Weights of a small CTC audio transcriber.
Model: 4.64M parameters, waveform 16khz input, norm batchnorm.
Data: trained on short read English sentences (LibriTTS-R), 26041 training examples.
Rows from block 5 of a small CTC audio transcriber, named by matrix and row number. Rows with one number belong to one channel. Each number is 128 + 32 x the weight over its row's rms, rounded and kept within 0 to 255. All counts start at 0. Numbers have three digits each.
After each channel's rows are labels from the 100 clips, of 14976, where the channel reaches its highest value: "top examples" is what is common among them. Only what is clearly more common there than usual is listed. The data: short read English sentences (LibriTTS-R).
# convs0: first width-9 conv (model.blocks.5.convs.0.weight, 144x144x9, each kernel summed), inputs 0-143
# convs1: second width-9 conv (model.blocks.5.convs.1.weight, 144x144x9, transposed, each kernel summed), outputs 0-143

convs0.96:149138085123121080110123157059060145059041124164133140153026126155123092145134100154114159079141133145128139160089123050125105187132126076128154131141143153114105132077088082140147156080127111145126081150085068073104118055084136110126129089154122091158062120157154123153142095106121121118126100119117153153075157180148093097131138092122113111127098145155108084160124146138083147094159093064134132076124144105125147137101088114115076
convs1.96:124087126142125136091139141091131135146103127109107062089142075122177104111097119054134146084153066111139128088092168221142081177175086100137130175162139106146141137148094126127150111141050094095092163128115092150169126148154131105161154122195073101098134071149070093134038128178150190155135121146126122119099157140101144154131131182162124138148176096183104098101122126129151081082154135179107121108137103078120136140107125132131068
top examples: the word "the"; the word "this"

convs0.13:112122058119110132131134117177168138112154158097166059138146131079158098099088067110075088133012169141119089106134158143111132134145065141101129099109124138090152101130129133110111120150117123090112136120117159120175166096178115080142126063069098095106090117135156114163136102131111149136115095084137101080125138075144115109141116158113158019116133185091145066093139148109132126090110113110090121147145118092165047173099072130121136
convs1.13:101093156097156107108140211134149161164128117141164147081140163116131111115121157067186144144103129073147203137154149112130167127110116105195099152112135069182122079163091086138144135165069099142080140130119126112070120160159085112077173100129204109133163189127176091143156142136170113132093106118149114153132113059165107156180113158086138076118181183122145109093178124112133108158152154156092170073123081141141132134125132105140080
top examples: the word "i"; the word "you"

convs0.0:165164084089138112084123151145131138126096139109084046073135134107127160117091151138195156141190145110141146139121067093123114151095154150110125097022154059057165136135118119136070103095158087113173127103138032103137100177135145118162110163149103141168105097120140120119121105075149121098102109085137173148101158170159128071164103120123139114086132130149126108159136168121072150118110126070144117109095111074079063143137115122109093
convs1.0:190097087094127117106147204120068138195138174127164102120103127125157175120146128122152144167089113112154212150108139124120191165136139084099092085168171091150060185122162145151105136120146115110107169087126125143105090127138149165136150151075115099144123064131112125148107154131134069142131175156149182170141103131125153104169132157158040153116136155145170127081125086177130175142101186152091156191120103109077066116133144128136122
top examples: the word "was"; the word "is"

convs0.21:110124073152090115096096142079150126137097111043158090074097114171149117150136094065114152157035099160108105125101117097111098099138148137104080159102131145103100116069143077128096092072076137102094018135133122149106158079155147115145161144107147103155152093146121090167112139153122112133096094085064088121117063116074102101105104137137115103156150094160118098129140167068146123141107094112124112127145103120108080182086136096130182
convs1.21:126124064104134114117108126102126140086180202118170106082178103150112100100131156172165133170084124117109134187090135090155184184074101147172120135116087139176086150103090103129089153141145134127141129139144164105141136162067136159149157200090118122140091087169140160161106107105134088106107083179174107132123073112148083135105134080096177069086161124144113117138084130091096136101060140130115125196051168092082111123142122097124115
top examples: the word "i"

convs0.129:160165089111121161148147121108143119144093109135114116094154112163128111130145135144096110131124165114078137167141155149144133076167085127133108177154176119161188098070071075094131115055152133149127071104150066082153137124173144154108135138162109110126105081133158131111127216169158156074083112108033087098119144115074116088138172114154152148081161156158168097101145122112179177120120054149160155066175160147143134116113159101127084
convs1.129:127140153125138123055124131071146121162156121151134171112190113100172082065138127158176138173120091083113198144114130130144083142162073136104113148128115117175116097161088108166135132190143123141124158146149145081107191105066135171127090127129107144174085133139186149129134130066136175175137104192130137118124074108114120132148150131121176156141215116160151157160149168117129100068125164120158074190101195162090129131127122099168176
top examples: the word "not"

convs0.19:144070094049151178161175129121141116065099128118119131147087121111114140129157149174123159147179122106107131175122101148099114226108082094118115121069142053098142110117167118160125171151163108158052122162081121114111135192166141133082070130143103132155088043138132086131136157077084140097103142127118159132113099151117175109189096158097128130096081193116153132087180176136139155138140124140131104100121144148103118080163098147147116
convs1.19:113099110113114099168082106136146140125148125095113178158126088106143161122086158120085085135135119085129130138133163141148187095117128156084089146099149058125135148133120100140183177125142086115115078079146138121134072124154157135129111120088114151106124067125111142164131056129144054164116141181135146181177103152133115071151132139146107124162120175097105080100123124085158096156089076092115101123109164197033104208161104064148071
top examples: the word "was"

convs0.83:182148106093119166110170112139113153141077113093107150140058114080051097162143159107171168176142120104134125095135149108089042196146100088145111154154089113110122132095129072127112132150161070127166115130081117139098061136067147066180104086117093168180091058152101113113121147120147156166106111101125154122125124137143126066151161139091092095121177117133117098073121185127168138141137133115078130080126136170090098152128127124119190
convs1.83:143131094131113103131113130105130147117137124086140192174114077120116179138115188184090139180148139073101119113181129210115155112144109142122164146132127099097067152067066139127142145122127096105152089156132107145100111126117123166102155193055125119103159138159078139203134090122157091056183125143153097122174148092112134087168082108156086139187136170137110107105103112081115172117112060106052088138132148100123123116145168097149163
top examples: the word "the"

convs0.86:079094149152121181129160109124103106105091112080113169160123156127157078118093142152112100101124097063167141070132125151110108086134140144187107087148147145158184119122148135152159102123119158163098157139191163167116167102187112159156107147143150157080174110210080129160160046160194113157135168160141086085140173151132178160090108094106130148135127125148100113115083115135129154142117084204127095151184134149136164087111147176197125
convs1.86:131184133092102111106146094120107131125153107174126135123147119130161142064084158187081120136119105089170163110063132119137076180123130065095094073084155099122133105093116140131104106165100168135188148133124185119134204121138133173105138074075131135124148106082145124073126148109166157069105119104170141069104154128176147153190103126146113138241119159138157214108142138156163163121096154141119163138086137150139116159092150150122149
top examples: the word "when"