{"noise_aug": 0.01, "norm": "batchnorm", "activation": "relu", "residual_init": "zero_last", "optimizer": "adamw", "eps": 1e-08, "grad_clip": 3.0, "batch_size": 64, "epochs": 32.2, "lr_schedule": "cosine"}
Rows from block 6 of a small CTC audio transcriber, named by matrix and row number. Rows with one number belong to one channel. Each number is 128 + 32 x the weight over its row's rms, rounded and kept within 0 to 255. All counts start at 0. Numbers have three digits each. After the name is the row's rms in percent of the matrix's.
After each channel's rows are labels from the 100 clips, of 14976, where the channel reaches its highest value: "loudest band" is the band of the loudest frequency at the time of the peak. Only what is clearly more common there than usual is listed. The data: short read English sentences (LibriTTS-R). In brackets: how many of the 100.
# convs0: first width-9 conv (model.blocks.6.convs.0.weight, 144x144x9, each kernel summed), inputs 0-143
# convs1: second width-9 conv (model.blocks.6.convs.1.weight, 144x144x9, transposed, each kernel summed), outputs 0-143

convs0.137 107:128092086169129152093133063131161185100196178113116117137132116109072141115095109148121111154080111106110149066094133112099098093118164156110067155106115130145139099098132121111096161120124141122084144117136145108152103055065124124122139138125143148129115070105134083167102118136135062148141103154120124097106110000015134115091115128078170127118189074135110111158097153096117126084129152119091113146133097109136072116144171121111138
convs1.137 109:143121179086092138096121081161100129119129116106122167184111111110096149106128101143131136154121101139125144090146186118128130071177120133100220133120131164167077160116130116099157125085132117149122137120053120085129091113127127117105044124122137131138145183151132113080094090063120024104090111183146185116130125174114121140098150151122136065166086188110118132161085155164092037136138092111144105117142120079075149109146113176134161
loudest band: 250 to 500 Hz (34)

convs0.40 094:145143120121088098160180142109158174136077141150175112104111128208124080100118038115097106156112104143122080153132155096101154121102089200143176098130137153145083135146115171112146128087093107129080071072056109111136122119151039087120113116150173051156086152089154154124144193106145118120094117096151155157128111095119097101100153136177120121087073195112144152101148051119104116146147132102113134109162133144131088114110158096144146
convs1.40 095:133082149109153146115127175114151155170063131139089132191119130079125168126156114135080146078122174095062061128109161145143157110153124115190078091177153135149157093072125172131147121164132111152142127143103096117113119176107114126123130151132130038142095114073117134115156104162115155168105110128178147164159135130175137076130130179164081119156097070159137129119100058119196110072110158103111175050124089154125124117103067173138110
loudest band: 2000 to 4000 Hz (34)

convs0.7 106:172168163076162074082158144048157124131037048146127096191101125111089141158104065089146135171133093134125145137072106104132066167151109155153119156103112151099064159084139138123158085090152138156137101129060153138090078165109143126143167066131151147141114083107080087087189165150153085146141141079123133142081108133158141116101125150121079093086129096105109123155127139132116169161160118099095142142096132106134162141112109149091106
convs1.7 105:112114161199141156139170110071160080200095127119167078087098162128147130180167111100129109135100190185090127173102143109116136179109129159137099153131128138106170110130177134167089109141168122121095090161145115159136089190092093115174197065092105136153170095063130154189098128098106065131088144151108125106179138167069109146129127131146074100150119102144140080126103120180159123191136123115136143135075084160119152138126150110092159
loudest band: 500 to 1000 Hz (26)

convs0.68 103:153144143135071037088116123142126171143125139132078136066123038083097102103121044129144039141144084146137128087111100085110074128137125125139095102079109117103078137128134105112107076136111087097132125092133151174116152068167110153127151125059134094117125106097120124066093122163085154107129141189089113137127142136080077079062135193124065165115143114117107112134149149143104117149131075125133122144125079092072143125103107149133137
convs1.68 105:097124109196146184097116099124151113057148124142086181070104144161155165140073097185166121075109155133184107134128157148117138103166120113114083155134088105133157140122099087136157090129138163124089096149134089189081102122115114085131112091173129076132115103089148117147096059082158125107160100150161093155192128130068126222136108121133126216124186112140105105181096125160142100158152117185148131161097140154127132120149095129175146
loudest band: 500 to 1000 Hz (30); 250 to 500 Hz (29)

convs0.105 097:154101172155146053113096099117086149139132146134064117122093053134158134109142139090148068085110126168166111158139094149113148138181105122164142045130127142137117159088109112095154103134108100192113074092081116146084085113167099087143137158155066143130109148126115106136152191104163147117118077090096117134122090113143143142111132183069139140143124205116090071136114113130097163090129138087158087140103134060083084105133094094077065
convs1.105 098:142106067133141142183200150172084194152156155085138130088128171124104113154199146159074141124136086096155071059086125104126136139130124082160139134137135132120120117131150105141160144147118091138129142134089079097127115153040149127126101138116129083138131192141212115159159114089159073087112134141121085159178158167113126135094118093133175090105123115047063092124136143145116067111145078147084131153132165184109150123151144119180127
loudest band: 250 to 500 Hz (32)

convs0.43 098:105109113098157123126096198146120125081137099078118131084178092139176119193121153082142094096085115108125122074136104118116091113087122162161139099116141150127148147131076052177107193120132108104198135077074097114162135119170151152073131112143142114090126097141150100156124110119107188143113102026122073115078135148129139084134154144135139085131078131091162138121121126112148141105159115133135093076080135146068122099152044133052139
convs1.43 105:132094189140159117116069160127175203154070156132079091127137120137083134137153142095146116155100187127141126137123118110100122079143141148182132162125132150159143122161123112064140038141102105136101112129122102134132115172134133120120126134143181114077065170109152117141120171122131104140203084134122094141139125136133132206113161147088132163190072131100164118124084181137153114102124142131107096006144136108209122183162145122124168
loudest band: 250 to 500 Hz (36)

convs0.99 086:163184124088106111127119129125093128136071104151117129142117087103106044106131110147066160114133084136133168161092148052117110103146099113119083126113120040077092130119091092151137131067120081118105120109105132079138126109131151066148136086106082147180074098142113097123129138054120058096121089157072136111137089144128149119135110112128121077051149109110152130178135165108113128119158119045112142130162152114079135130141109046128072
convs1.99 091:147176143109094110096130112125103141103117128117139131170119068102132155141068090142066163040098157144171071094113108136148197155153134128093133150132126180104094129096134130101159121126146076156074163142107078113099117116023083198094129152112141080116104101085117119063192158097117152096096130121144181166132118185185126088129157093120135120100123183172152089178137140074147158093135118086085152129144113150143120149095130117101136
loudest band: 250 to 500 Hz (43)

convs0.18 095:139138121067139115141174132074140158087090117155158134130093157127150144109100105163109138151163165131155117173137092082136131154142111155120145090125140048143145175115103107103090144133122036095150130174133127134115156145072128107084096076151077084151130111123146191085107119162097124141089153058117115112051136144177142107131129032123153109071068096141158091108143123137104132098114083149148097110157191084125194056127132089121126
convs1.18 101:126102090139150162164134085093142100101170124127130126156131113032135169107114092113085169156120105107112155128065131113101175145138144177098160145120124140124168136127083155173148112106129121189095106136154128116185111094113139161151173142060090156117209106132079108127179088098084162122147143187155161074168117167157089065186114083109165086086136136112133142143133132092133161105062105063165159088140124125171166112153144175154088
loudest band: 250 to 500 Hz (33)

convs0.126 098:171115124132141112105101026162128171077107144124092137151114048138155100136144126137073122174114118136132132174090143130119098065113100096098100096196124138154083141145148131137071127086161105183076112131180065115105109065144116150073122106075120024102089107111122172133098098106144079105123143147101114135135102143147104148126135143096169107151096051140152134171074143135107142176161140134157102083099136144115124099058135141125117
convs1.126 100:161116116119079124069116103167064140086101176152208167187095134107117160104157108122125048156116116137140166154119100127171118120077135192160101161112178123173140081143081122103158122100121142134136161116105100099098057110110115134121100060091056081134112189117155157104179096190140145117129140096151132110124116139148123104139127139104168156214130160141137142213155127140145117160120070150113125095102137118137103170095156072132110
loudest band: 250 to 500 Hz (35)

convs0.29 092:115135151089112071143119130167134076153106141144135115139069104167094112108121115118117111162112119126119070091135159114111113128185175142127120113096108144112141152112191104095169118126067140124169088110088152142112142097102083086113145094148095078071130114095120091071130158161150092104155096091086081074148141177092185094096120148106099101118068107161110103119113114068089130080052103117123073136071134042115060162139141067135089
convs1.29 099:155173099168143150140190157178151125119118114074097112105118180111117148156187088160137143100148074190133078106095155164152120126109210106084125091134171159129103087115122095102117111162192121083191144150083179121132139177157120175124114131117091058115161169120160086135131114089163119123126106126174062087188097127059091126077159161126077126185166112154125092152088144120124081103125132153108141171104150080112119125116120113156110
loudest band: 500 to 1000 Hz (39); 250 to 500 Hz (29)

convs0.93 096:146098087081101146110123112134137084112099146132122137136098176122126065157160080153154142116127133059160114107061130185151119120108148135133121155150125094130085069090092122187186132146145109143096162128135161106156144106126122075095123100151094137104135129105117169138091127124156096035122119090152075067083095101108141169130007103115139104115126110107109153054116135119144072104136117092133161182119152046088130102146152092074119
convs1.93 093:128165058108116154112173159071191086135073166131148130138152114164150186158082189093119109173086132086122111162150198158155133101136122135109095094138098166079135124039123130173132185121124133156145179147090173140130133146125205168125141143139188083097149145114118086106163135170133157153096105117130125122124192167118156118132174142153112116087097098103114148081187161173111121155115126091160091105102123112131141135115184160054143
loudest band: 2000 to 4000 Hz (28)

convs0.16 100:110091121118147123110108118114091115115169139119142136124104137123109136129034125090100096080116067089099110038136132160121157099146127126082116139130115146032114155108138145135127143097096110110140137122066136127114132098090125128143199199089112146130161162140131033092097105123145148142095108119112112126125165083126097071104145174174110069162087105107036096145091088155141068098138138086146131121092085076157061149161104132118119
convs1.16 100:108121146174161073150122097156064138124150195116159129107197096163149151136114081109123109156112134147142139115120125109140154177073020125195135145112066173103115120085149153110116172119091126135103102132194118175166135192082106122160095110158150134091207156105168109138162126091131129150164148090146093141111202117155155132163156118150169182125120109130161071116118107106155145162100143087130078096105124090105083079111161095122121
loudest band: 500 to 1000 Hz (33)

convs0.106 100:137151082122102053095126161098105127126100151115109132082078129091120156140101131127107118152160122134134090131160118126116085213150145120147163140102114011086198142127097081145108131157143126090116032102104119143105134135135080081142138180172109119165074089118124073145121097105091128116123094130107161100135149108123162088113129160129164143149043120101129129124167131125079139071118129101113125157102146154104141029168174143075151
convs1.106 096:093080129102078109149134155080096140074124105089070114145122128152164132121057095125129087165100101150093170116136120047199166152141134138107137143132137179136069109105125113129166109119154095117169122079114150143182170123138088141126123184028207138162129171117122085106134147150100184151116183131132136068116121129115101107154134118126160117176077121096128148124099154166076128092074066147145087145122134150160115060175145129135157
loudest band: 250 to 500 Hz (49)

convs0.55 081:105103087144173105124152138102127159159131132129174095063053129122124126165130042132099119097077136060154142087139112125078106106136093122153050150077112143139158114069111122103108090080156160122154112085165135123206108125148084160110118088177183123114150177119140158114102025120120095124123121115134126161174160108148122127151140087143156065126106139125155131041154107089140173103168141133097109103118135181128088146125116094101085
convs1.55 107:154133194144139133137155153110134152162064088173100141113126143121119115156143129116091150141145179000104130060142158132197040090116119088107118175165156121142113091137145134215088163135182146099122103105110162113133109169201141111132068098128067157160138107127152134140100102126130103132125167143130147153152107176141115168144144145105132163171103126118054141141117092097123103110154181099153122134055087149159160136121100125130099
loudest band: 500 to 1000 Hz (27)

convs0.0 097:139133150149091061133181118163160128133073097121113110081084095108101077144140068072164091109128095114136105147086173160106149134108177138143096122106085120114160127101132161176102139070082172113151121152117119128179094160156088152172127183083171084139084115130127138164135152124116187123116100149103096127115129128141145110171121162097096032065107183053129109138088130095113130102135148123189131144155151042072114100118106097158139
convs1.0 103:125088102152089162130077137116111163126133101113138109146151102115148194125122085136135121084122120179187153089168118122129093132139095139121155210095086203131119175088156145122177075094110192179082133158088121168104088089110094118206133100157118135133123132161145177056183123130134146064130143107110093174092155166079113076130121106156185151155162098149123106138086181164146117124170141139112069110133159107141102104121157069105152
loudest band: 250 to 500 Hz (48)

convs0.41 101:185099159102159164106089113133121097106116079128134120145124159132143101161109139088127154098139123096097154069130109151133166140098136111117155104144102153086152141066078116142128130094123099118143105156126172102154108121187089142098135079115098113140121103172031120134151078092182084106063147115174077069089127155166123119126035149108037113094128126113091094108071044085082072143134110127118147113094135109138117159133155152106077
convs1.41 106:175129089156125088157118088209109138114132154128099150110094160129114163117176153137126155130096135103173131186143171160140127137076094122131099140126149114139122101109160142089106191149086152149112106196169124129117133180088116082182101147131136131150134137103177135141145131115125096107175079120109082024115169153176152147121130107138073165132076096111041082105158058162131080135165160128148075107090131191094123110103137158069113
loudest band: 4000 to 8000 Hz (38)

convs0.82 092:164082153110167057117120078113115117151072080149152125138090107067183120124099129098139148134143143077132096090139075093110144133122133122172147117111123154088123088048141142057143120113155102126147096139119147122141044109109174156067118140108105150152162093164122126079163140119140098146119137142076104141128091098133113139181068136088075148142182143148094113116065107127060142097132061094103085123088158076086127139193168101171110
convs1.82 107:115118144173097198120198104071126119136078157098142090074177169091098062168155121100130111132072145127112128171149113124182121163091095139140149161124098113126110087133148146133099073160152129091106078167178157158153106203080110140179169105119113169159121175151112073173124099126087174141125161108130140082096172192070129157151099140172087105174100096093124144094115132185142114148164116111132063135125133147130157149108156152085127
loudest band: 500 to 1000 Hz (27)

convs0.78 115:093144166168095107166152135169065087150079111107146129109097102173157072125077114064175080050126128156181104147117137121144151136161099103138170103122131160100161143127098176161098109096124137110119138128170090155170110070056080155108139110137114127090127142173097158161100086122057157130131120143144108148140129148158142136124136117100109087157100134150025046118136148091085127083121103114153087167116140165161168130069135182152139
convs1.78 094:143203142133130147186143153113118167114133129130126118111156112175161113107112129141178124164128128173112078074170122142144128150054112129111106147092140116142107121184163113166153072066102139105120106195121180149106175116051124068086134115134050107077117133093156172122118189093189114115166162166155103120090068116118117142139122117075101150139097083149110160119144112082099127188149085123180162144103108068133193117077141131113127
loudest band: 500 to 1000 Hz (32)

convs0.45 096:122124141082084047106108095162174103154161160134067104104093140116166075116132093107086081132095070153126062135126116146129154068165100070140118121117108126094115143110163123115126144124074070084148109100091111158124126101152095128142163103146125080122105148133135093147137135146150111126134038123129041139145147137138079063077176200130115157194115099100135131143124114147121078054123113115129109097113114046099137092071110143119117
convs1.45 099:074126137193163151100122187120085224085096094198122129121125097164123158115107136139110133081142104090107100146136172173130123119139108131172065145114110144171125089189111187124159151132113128064130126093130109114114120129080154079111119162154154135171072090113182112132127109078153134137163167217187194125133104134119116131150182152136131147153063078119078107115151121193164140125132084139140120135117093128109147143082096100167099
loudest band: 500 to 1000 Hz (30)

convs0.36 098:155129150119111183092129111149135111097146126132111100153115100072099092151095139141126167134089145104140126116108138085123145129169175061144116112132069141086164056083093056186150132131122118143054095192134175145086144096081120055133160179072129132070124092130134056109119112176200110163057146073145149121069151145097154089085096132086121139126142111104107114102086174131138152073125155125119113180115146119166118153136139119125117
convs1.36 112:125177146139134173144107132123146122159113104171168077167133099099176125203045167130140112137163139149116126157082138164139113092118142084097219074123100185147125169170115117133128134113109082118099120117118139100121117120103157102088168109092147154126093141135049143145112117137141085122102146223116152135143110161111086138104098109047190129148112081082137065181197109125114139137085120127159127105151113099103158088164193127157099
loudest band: 250 to 500 Hz (35)

convs0.117 104:073134092092110147122107091142129140154089091112107114117103145113145121089097071144091088144108102095193132112105105111119132133155142126108092121115000146115122126115160145206055135085118109126082146148103113116179157131119065115067129104076141111083096118079080137099138082061150118123117104082115143102163101126159068102106170135103082123117095170098161112123089141117073157130088095159134124110101101085101100155126071114136162
convs1.117 093:112160121113105149129086128155092106117130122099149115214169162103110119089112092145184131151139139142133165155160136103161133178184103118073126124148050076145126100097134159114095146110187128120117091149136063088178094150139133168109189130188099166103091091125118096159116127136081106152114109169146203166183136122116112131100161127089122112107177102093195074117130140112109131132143202195150177162141096130134139047126164114122083
loudest band: 500 to 1000 Hz (36)

convs0.64 091:119163142090071158080141111130122125078050122118114091103093126130142110145120125084137131165138144140109065093092095171116133116075105149132135174070090062087161124118144147120064148178098100115151159169151160049134139093161109119062058146133111171119115116093121149124185159153113108105132119083145125065122109140069111108157084124147103169045137128170108090094112124175083115142122107113176117193132159126136125062157154111088123
convs1.64 099:109153121126133141092113108129136100081141138143105239144089156179116114057091093083124153106137140105051164170138125130144075120140124143083236142117066099117153096074110145143146141123075119099110107082141089107141123120059141139190140138178149112057138142128045066137137144119108153129086104140096108117157064102138147146109141106170089132101176123096112163120119123095104201140117104165109102111092128114134137142133136097145107
loudest band: 250 to 500 Hz (34)

convs0.39 101:168160185098138140061084122075141139053150149118129125083136089124080076115077102094112078107118108105137088097136151157122165113110118082124073121076078120089170097163122129083071156130107125125071130072144142083133139118163118142123132103122162154143114122118165153094153141039123139162179150113115087212145123120137085143144117144154073146101120105117103070140094123083099124072101091103125107108091139099131131145173109112120229
convs1.39 096:160123083148132117131112156153152159147078119175095138154137133136157149064100080107128145143079145108158160140143093130202075107163133200131142129147104188118160091132069191139129120148087170096144093046110153155140112130113077135124154111152094149122129090148119094175129121158110160132156182129125135069147126077140076110091107118143166196132118116125145117097076141203121170153095128199182098098192132144161121128116081076139074
loudest band: 250 to 500 Hz (43); 500 to 1000 Hz (31)

convs0.60 102:090141113107127066147131145151106143110051065148061094167071150090085146111134112132103117141074122137144091162095104084095109108177132126077133089089102137087134115151118112099150094149092089100124067097076168135094124151131090095072139070168122120074085180108094157123150159174108114104117107113081127123117055132145123105158119127092099084152104196070145135104090145108145182118132121141109054127112119076145088139124153083096077
convs1.60 079:106157135073168106093053132140100128123087109055141126137125103144105115175107123133133120117156162169115136085082164094146131070140123093089147039126089098159108050074181125156141178099136097160134126132113152118104146107156119149111153133094129116096099178114090099134113161095103129178095085124113165176146104153117060155117118109113119063071110108146131117120175112118121147044065179162123171141124124122071123084113206114159128
loudest band: 500 to 1000 Hz (26)

convs0.65 100:151099117119159126082094159132164139126121099051164145137082157140120105120109139087121181058113048071155146096099119130027104139095113147099127131106090153078149070096090152155131146094132103160092111126104169125129119145133130129148174157129079123154107138136092086145110102108078196097134169179200084101132089137132137141122116150138064108136154164102093143093084124131100081104096102117104136149106148101134098155131164019145091
convs1.65 093:133126143079078128094119113164132153120105178110108140133156134170104159186137171146166135144094097136090090174150100171138146155104139124132123141116136163068130154143162105114096131145144120107203124154141127094182145136122148157142094242144102156098242137084075104131083140173119173064103098149186125151109142111123119129123121119093194160080153099116107103109136103115147139175102073074162155127135053168128138120140180108135171
loudest band: 500 to 1000 Hz (36)

convs0.54 115:121179091077129014135159068125117106093155164117147090161124153092168079101133046089174115121137156101170101153157118085099104128146143095120161174133105183135074170129125140130128159139072110111119123088090098133122108154121119103146139155147145036159084107133152107080099122063128102122124127103131133157100166128120121150096158123144091206113159106115131114107131114148055072095115095116101139133190131136124137127050112121171086
convs1.54 109:138098166172054129109101136091102089127151090167127130144154191112147180101177100082148142081089174143144127121047088008151112121128099174137128110142109134158136090128162087132107138148114145100122125097145144110106128143092095162150084101049115104136128120118144188156100127144154140140152132154146119109128119163074124153167168078135156071152073103130129098099102167154173060154151095137142049095164150090118119126091144090136171
loudest band: 250 to 500 Hz (30)

convs0.107 086:141151157142144112113134125116160148094080123119136115070071083142152097142139056135185070139109128129079134116137247102130133159119127149149124080127088135134110146105117116124123158099089113126124103114097146156148093138133114141072121175094112114127081059075106097046135130070138163116145126170139164100144123097154075057089086189132097075113128071108118150097127139081105127111108072107154119154174184046135104134130136139111089
convs1.107 102:074060155125139128143090075109117139143116097119147151135070158133139157107086111131112094086103165154154146125105152178092130137073080122135124090124085147088157177132189093163128155108122105144034125129133092135101108149113136047171108147120078137126097217158149166141137122090131088152123129114076113132133180119093131134158048051106131155142076092117083142093115132154157126166164095177199102123115165159120155117116119172114171
loudest band: 250 to 500 Hz (38); 500 to 1000 Hz (33)

convs0.12 100:124106098113133106112092141088113107088109101113149122074105209073143080181082096155137171129111116110161138123058081054154128139031104127138135181108111101150167082159123103176130110077105138127164113077134134115162063131089129178117119126087126114145139085150134120109163137150125113118138097132138100157095140123104144105095088110142071106117103094165120122096083146171180126172103065116035127128207153110136121124134189115109152
convs1.12 105:142135096103128075117102142107079132085142123126157108086162124110122154106121110138119137067155129105118119073105136180116160161107059114144131147076122145098106123082133128107151145121109101168129132088106116160109115114094087144090075170140118106095233128097087095200136150185117172027109146133129108132086194090174073173127154155143126127083128062141153160098152112097146104132158118132131137105140138193156175124149205126124060
loudest band: 2000 to 4000 Hz (29)

convs0.124 113:137108134078102108057106062119136137093046150166097125116059178125093141140184172137103105105092082096065117125123127164135079130161142173099129130137085111108098115143143117176156116127138171155166151103139169146110120186106136093145143091102133172101181073095109100055117099103138081074118068084045112094122117061146129136101099157141120148161133116109082126120063131132065076163111131130119128126100124108110069136108146129124137
convs1.124 089:142146112186116151122178185107125094138121097155125130088187206114115066116152154153133111158107104165133111101145135151136148120120184122144105067126110114168117155159136178152101123129117192072111045104100148174140110105146066097114138116142105157123109167129053075144083137090123093155102149125069026141085088145122128114116117098148107163109116134163095115093177116142156056128121138115119087155110137081065103125183143131183124
loudest band: 500 to 1000 Hz (40)

convs0.32 106:127202117164149097100166112165102154092091149099151107121093167108111086125124080112116095093092115112207112124117129078118114087152127105150152148161121089073141130104091135113124131104088151147048102097118115156134127141153142074112128134144162128115123081116157164065173081174063164086162092126010173145138149119163155124125159096096118098154129147065151133093138121130069126121102088135129073112122152055107128074123139148142189
convs1.32 114:155124124121087103119124196082166160174125095186136103155159160126160170122126131219126102111133098158168091079112117109178143122122146106137109138059106112121185155070171058195099131112121100113108140086201114149116139126138101141146125105105095095176172154121144125192144108177131141119101080119089150150159150110159105081132128111152172134115158120061107073160167102175201146093120173136155130191092131169146095121168129107129151
loudest band: 500 to 1000 Hz (51)

convs0.89 097:119175135095128101067123117178133114124090035114123119082126161157142109146150099094086136170115111077164116158128127179120160096088031124131123142154091121142126146126079143146155138136118117153146127148159202172137118143135101105131140076106148098050162090073055149076172141108138089080096138136138119063156127158166101172118123099153136132131128128142162106112077016149124137115138133107095134092127135189175145109149125102076115
convs1.89 106:147072175139139148135097118177112070155043110130106164068088159126092140130141115145068146149176143146137110151134175131131016141143144058109168114120127158134186080160109091217069149153121148170117112142106068178117099135107158167147071054129107109111166124135133140142141142178151134140135112132127116153148111153084161068156122141146141128167133099110140154161135124127106163106122114093114128097091125212094086125147128106110087
loudest band: 500 to 1000 Hz (37); 250 to 500 Hz (29)

convs0.114 098:067122126111111074098159130113118082114105142067098076137201137150045151113074059105130079180088136156106169146131097137150176159099142126140147101129055167099164117148111171081129092162105134075077111094112169125124132131110129099138108083109134113130167163130107145120106100125138156111127147080158208128099183123123098121110151148129028058143121175084124138135099100073105121152110108090138086130136157094149079127106102100138146
convs1.114 091:137092105124165087123134125081152152148121174105123145126111173134122144176117107078096107111171177153123126075128137159106176138139126136126153120090053120095072083126089147148141171139099115074178080120106026158099074163149130090151073048174084174137101105112138152122160171117128123123177066149141142178125161128150197168108125192117131165127143146092177125159093118110107162164139138129107161114109155160103076097090126075142118
loudest band: 500 to 1000 Hz (25)

convs0.76 117:161124055127115138086128108131150169068165106145090073155143149143167126125052133138122108176163141119131107103118118072144075105106122110185127190039102053150198160136075095124119121141147145136124143123164149107090145113145099110087140099120145134139150083116098166072100146170156025118184082140062099123127111117097147103104113110113104173053120127116070125129114106124107162063127105120118143155127132083146179117133139145118141
convs1.76 107:145121146170127131143167152135186088088139113141069120099148144128159073156137139144171144110165125171111091145152159163073146155152155131120108111174095158091167202034130051098154120140152116162153096111115163154128160139169142184106155172173134141049167110099094095154143118114070169098154142172131108148129134061152101163145102138095117151134124112143141126162076150054159109096078158134172185070119118124157160133181116146137134
loudest band: 4000 to 8000 Hz (56)

convs0.123 100:110124151106103061154094138109109161089066132128149078127088133151167152118145095109090118138114101128148117057125147054118096116145125094113085052129084142116118161118158088124109068068118092162122084055126109149111104116143089126086145159114074100100077168118153102039110125056166197130182111140124120125118121151140107083107128090117094126095122167079163150115077102094143169100094138096152103117118106094130102162151091086113072
convs1.123 107:080130181158142128133122137059132123133167080123105166104140171057092069136154105133106109111127147144131110123119144179140151138106117111127072158145108107191137130060118093150154110157096107150131112121086150147115141199129115134114132126126134143129111122125155000170135069116109077173148085091209122087163153166141132168080155102150082095131140089156090115125141085086105148093126161179131145156082137106102208141137142139127125
loudest band: 500 to 1000 Hz (35)

convs0.92 104:123159097110155153135125156126182112119156154117073072142114183138137122133168116102084133135104140161152120098101125201189170176120119158152098097098099116097112111160102140156165138095052102131077135125107104083102150162148178104135170173183098067113038122158151114134133088124119148102100124130129116176105066111151158074056120138120144106152162152102095149109141128143148051132144103075154084118083102114058086107150097065129102
convs1.92 112:197140107165149164162193118150118125160101135124097118209159173114082107159159165142161116115158175127067086140082180220124105144133140087103143141110111170093152115130073123139150137126148162102158096065069094145090099152120138138158116112169088105146120102108168083131165157105152110160090144166139113120164129127098167046090131191163126154131102097126138148144162141137137122124111120122111145082164148134147219083151122196086108
loudest band: 250 to 500 Hz (36); 500 to 1000 Hz (30)

convs0.135 100:150100108127093076129140138094080137095108103122106122102076130153167124139093151131090129074113102097060124157168106124132096110137118082111153166100167025162122123051120088157136105160080123067169123098099177163109071126105102145081160126113071182105169069124140131158116115137061058126170054096164118118145093119154139072147096095144151164108106136133083131119135085156119135056146131079116122161134133109160123105146150104090139
convs1.135 101:146092113125119079093199125139140092082143161139142152115134141125130133142144169082119157140142153105098147049106136120115128138082200122123150149093119125131065098109085166145142021142135140080202115118157122089134184163136097151141097135128081110154172126118067123091184099142115195146180164148132164144079178153177110100132166176164167190138099104109144150118150077134093152139124077149107155158126114153175103123127092196126129
loudest band: 4000 to 8000 Hz (79)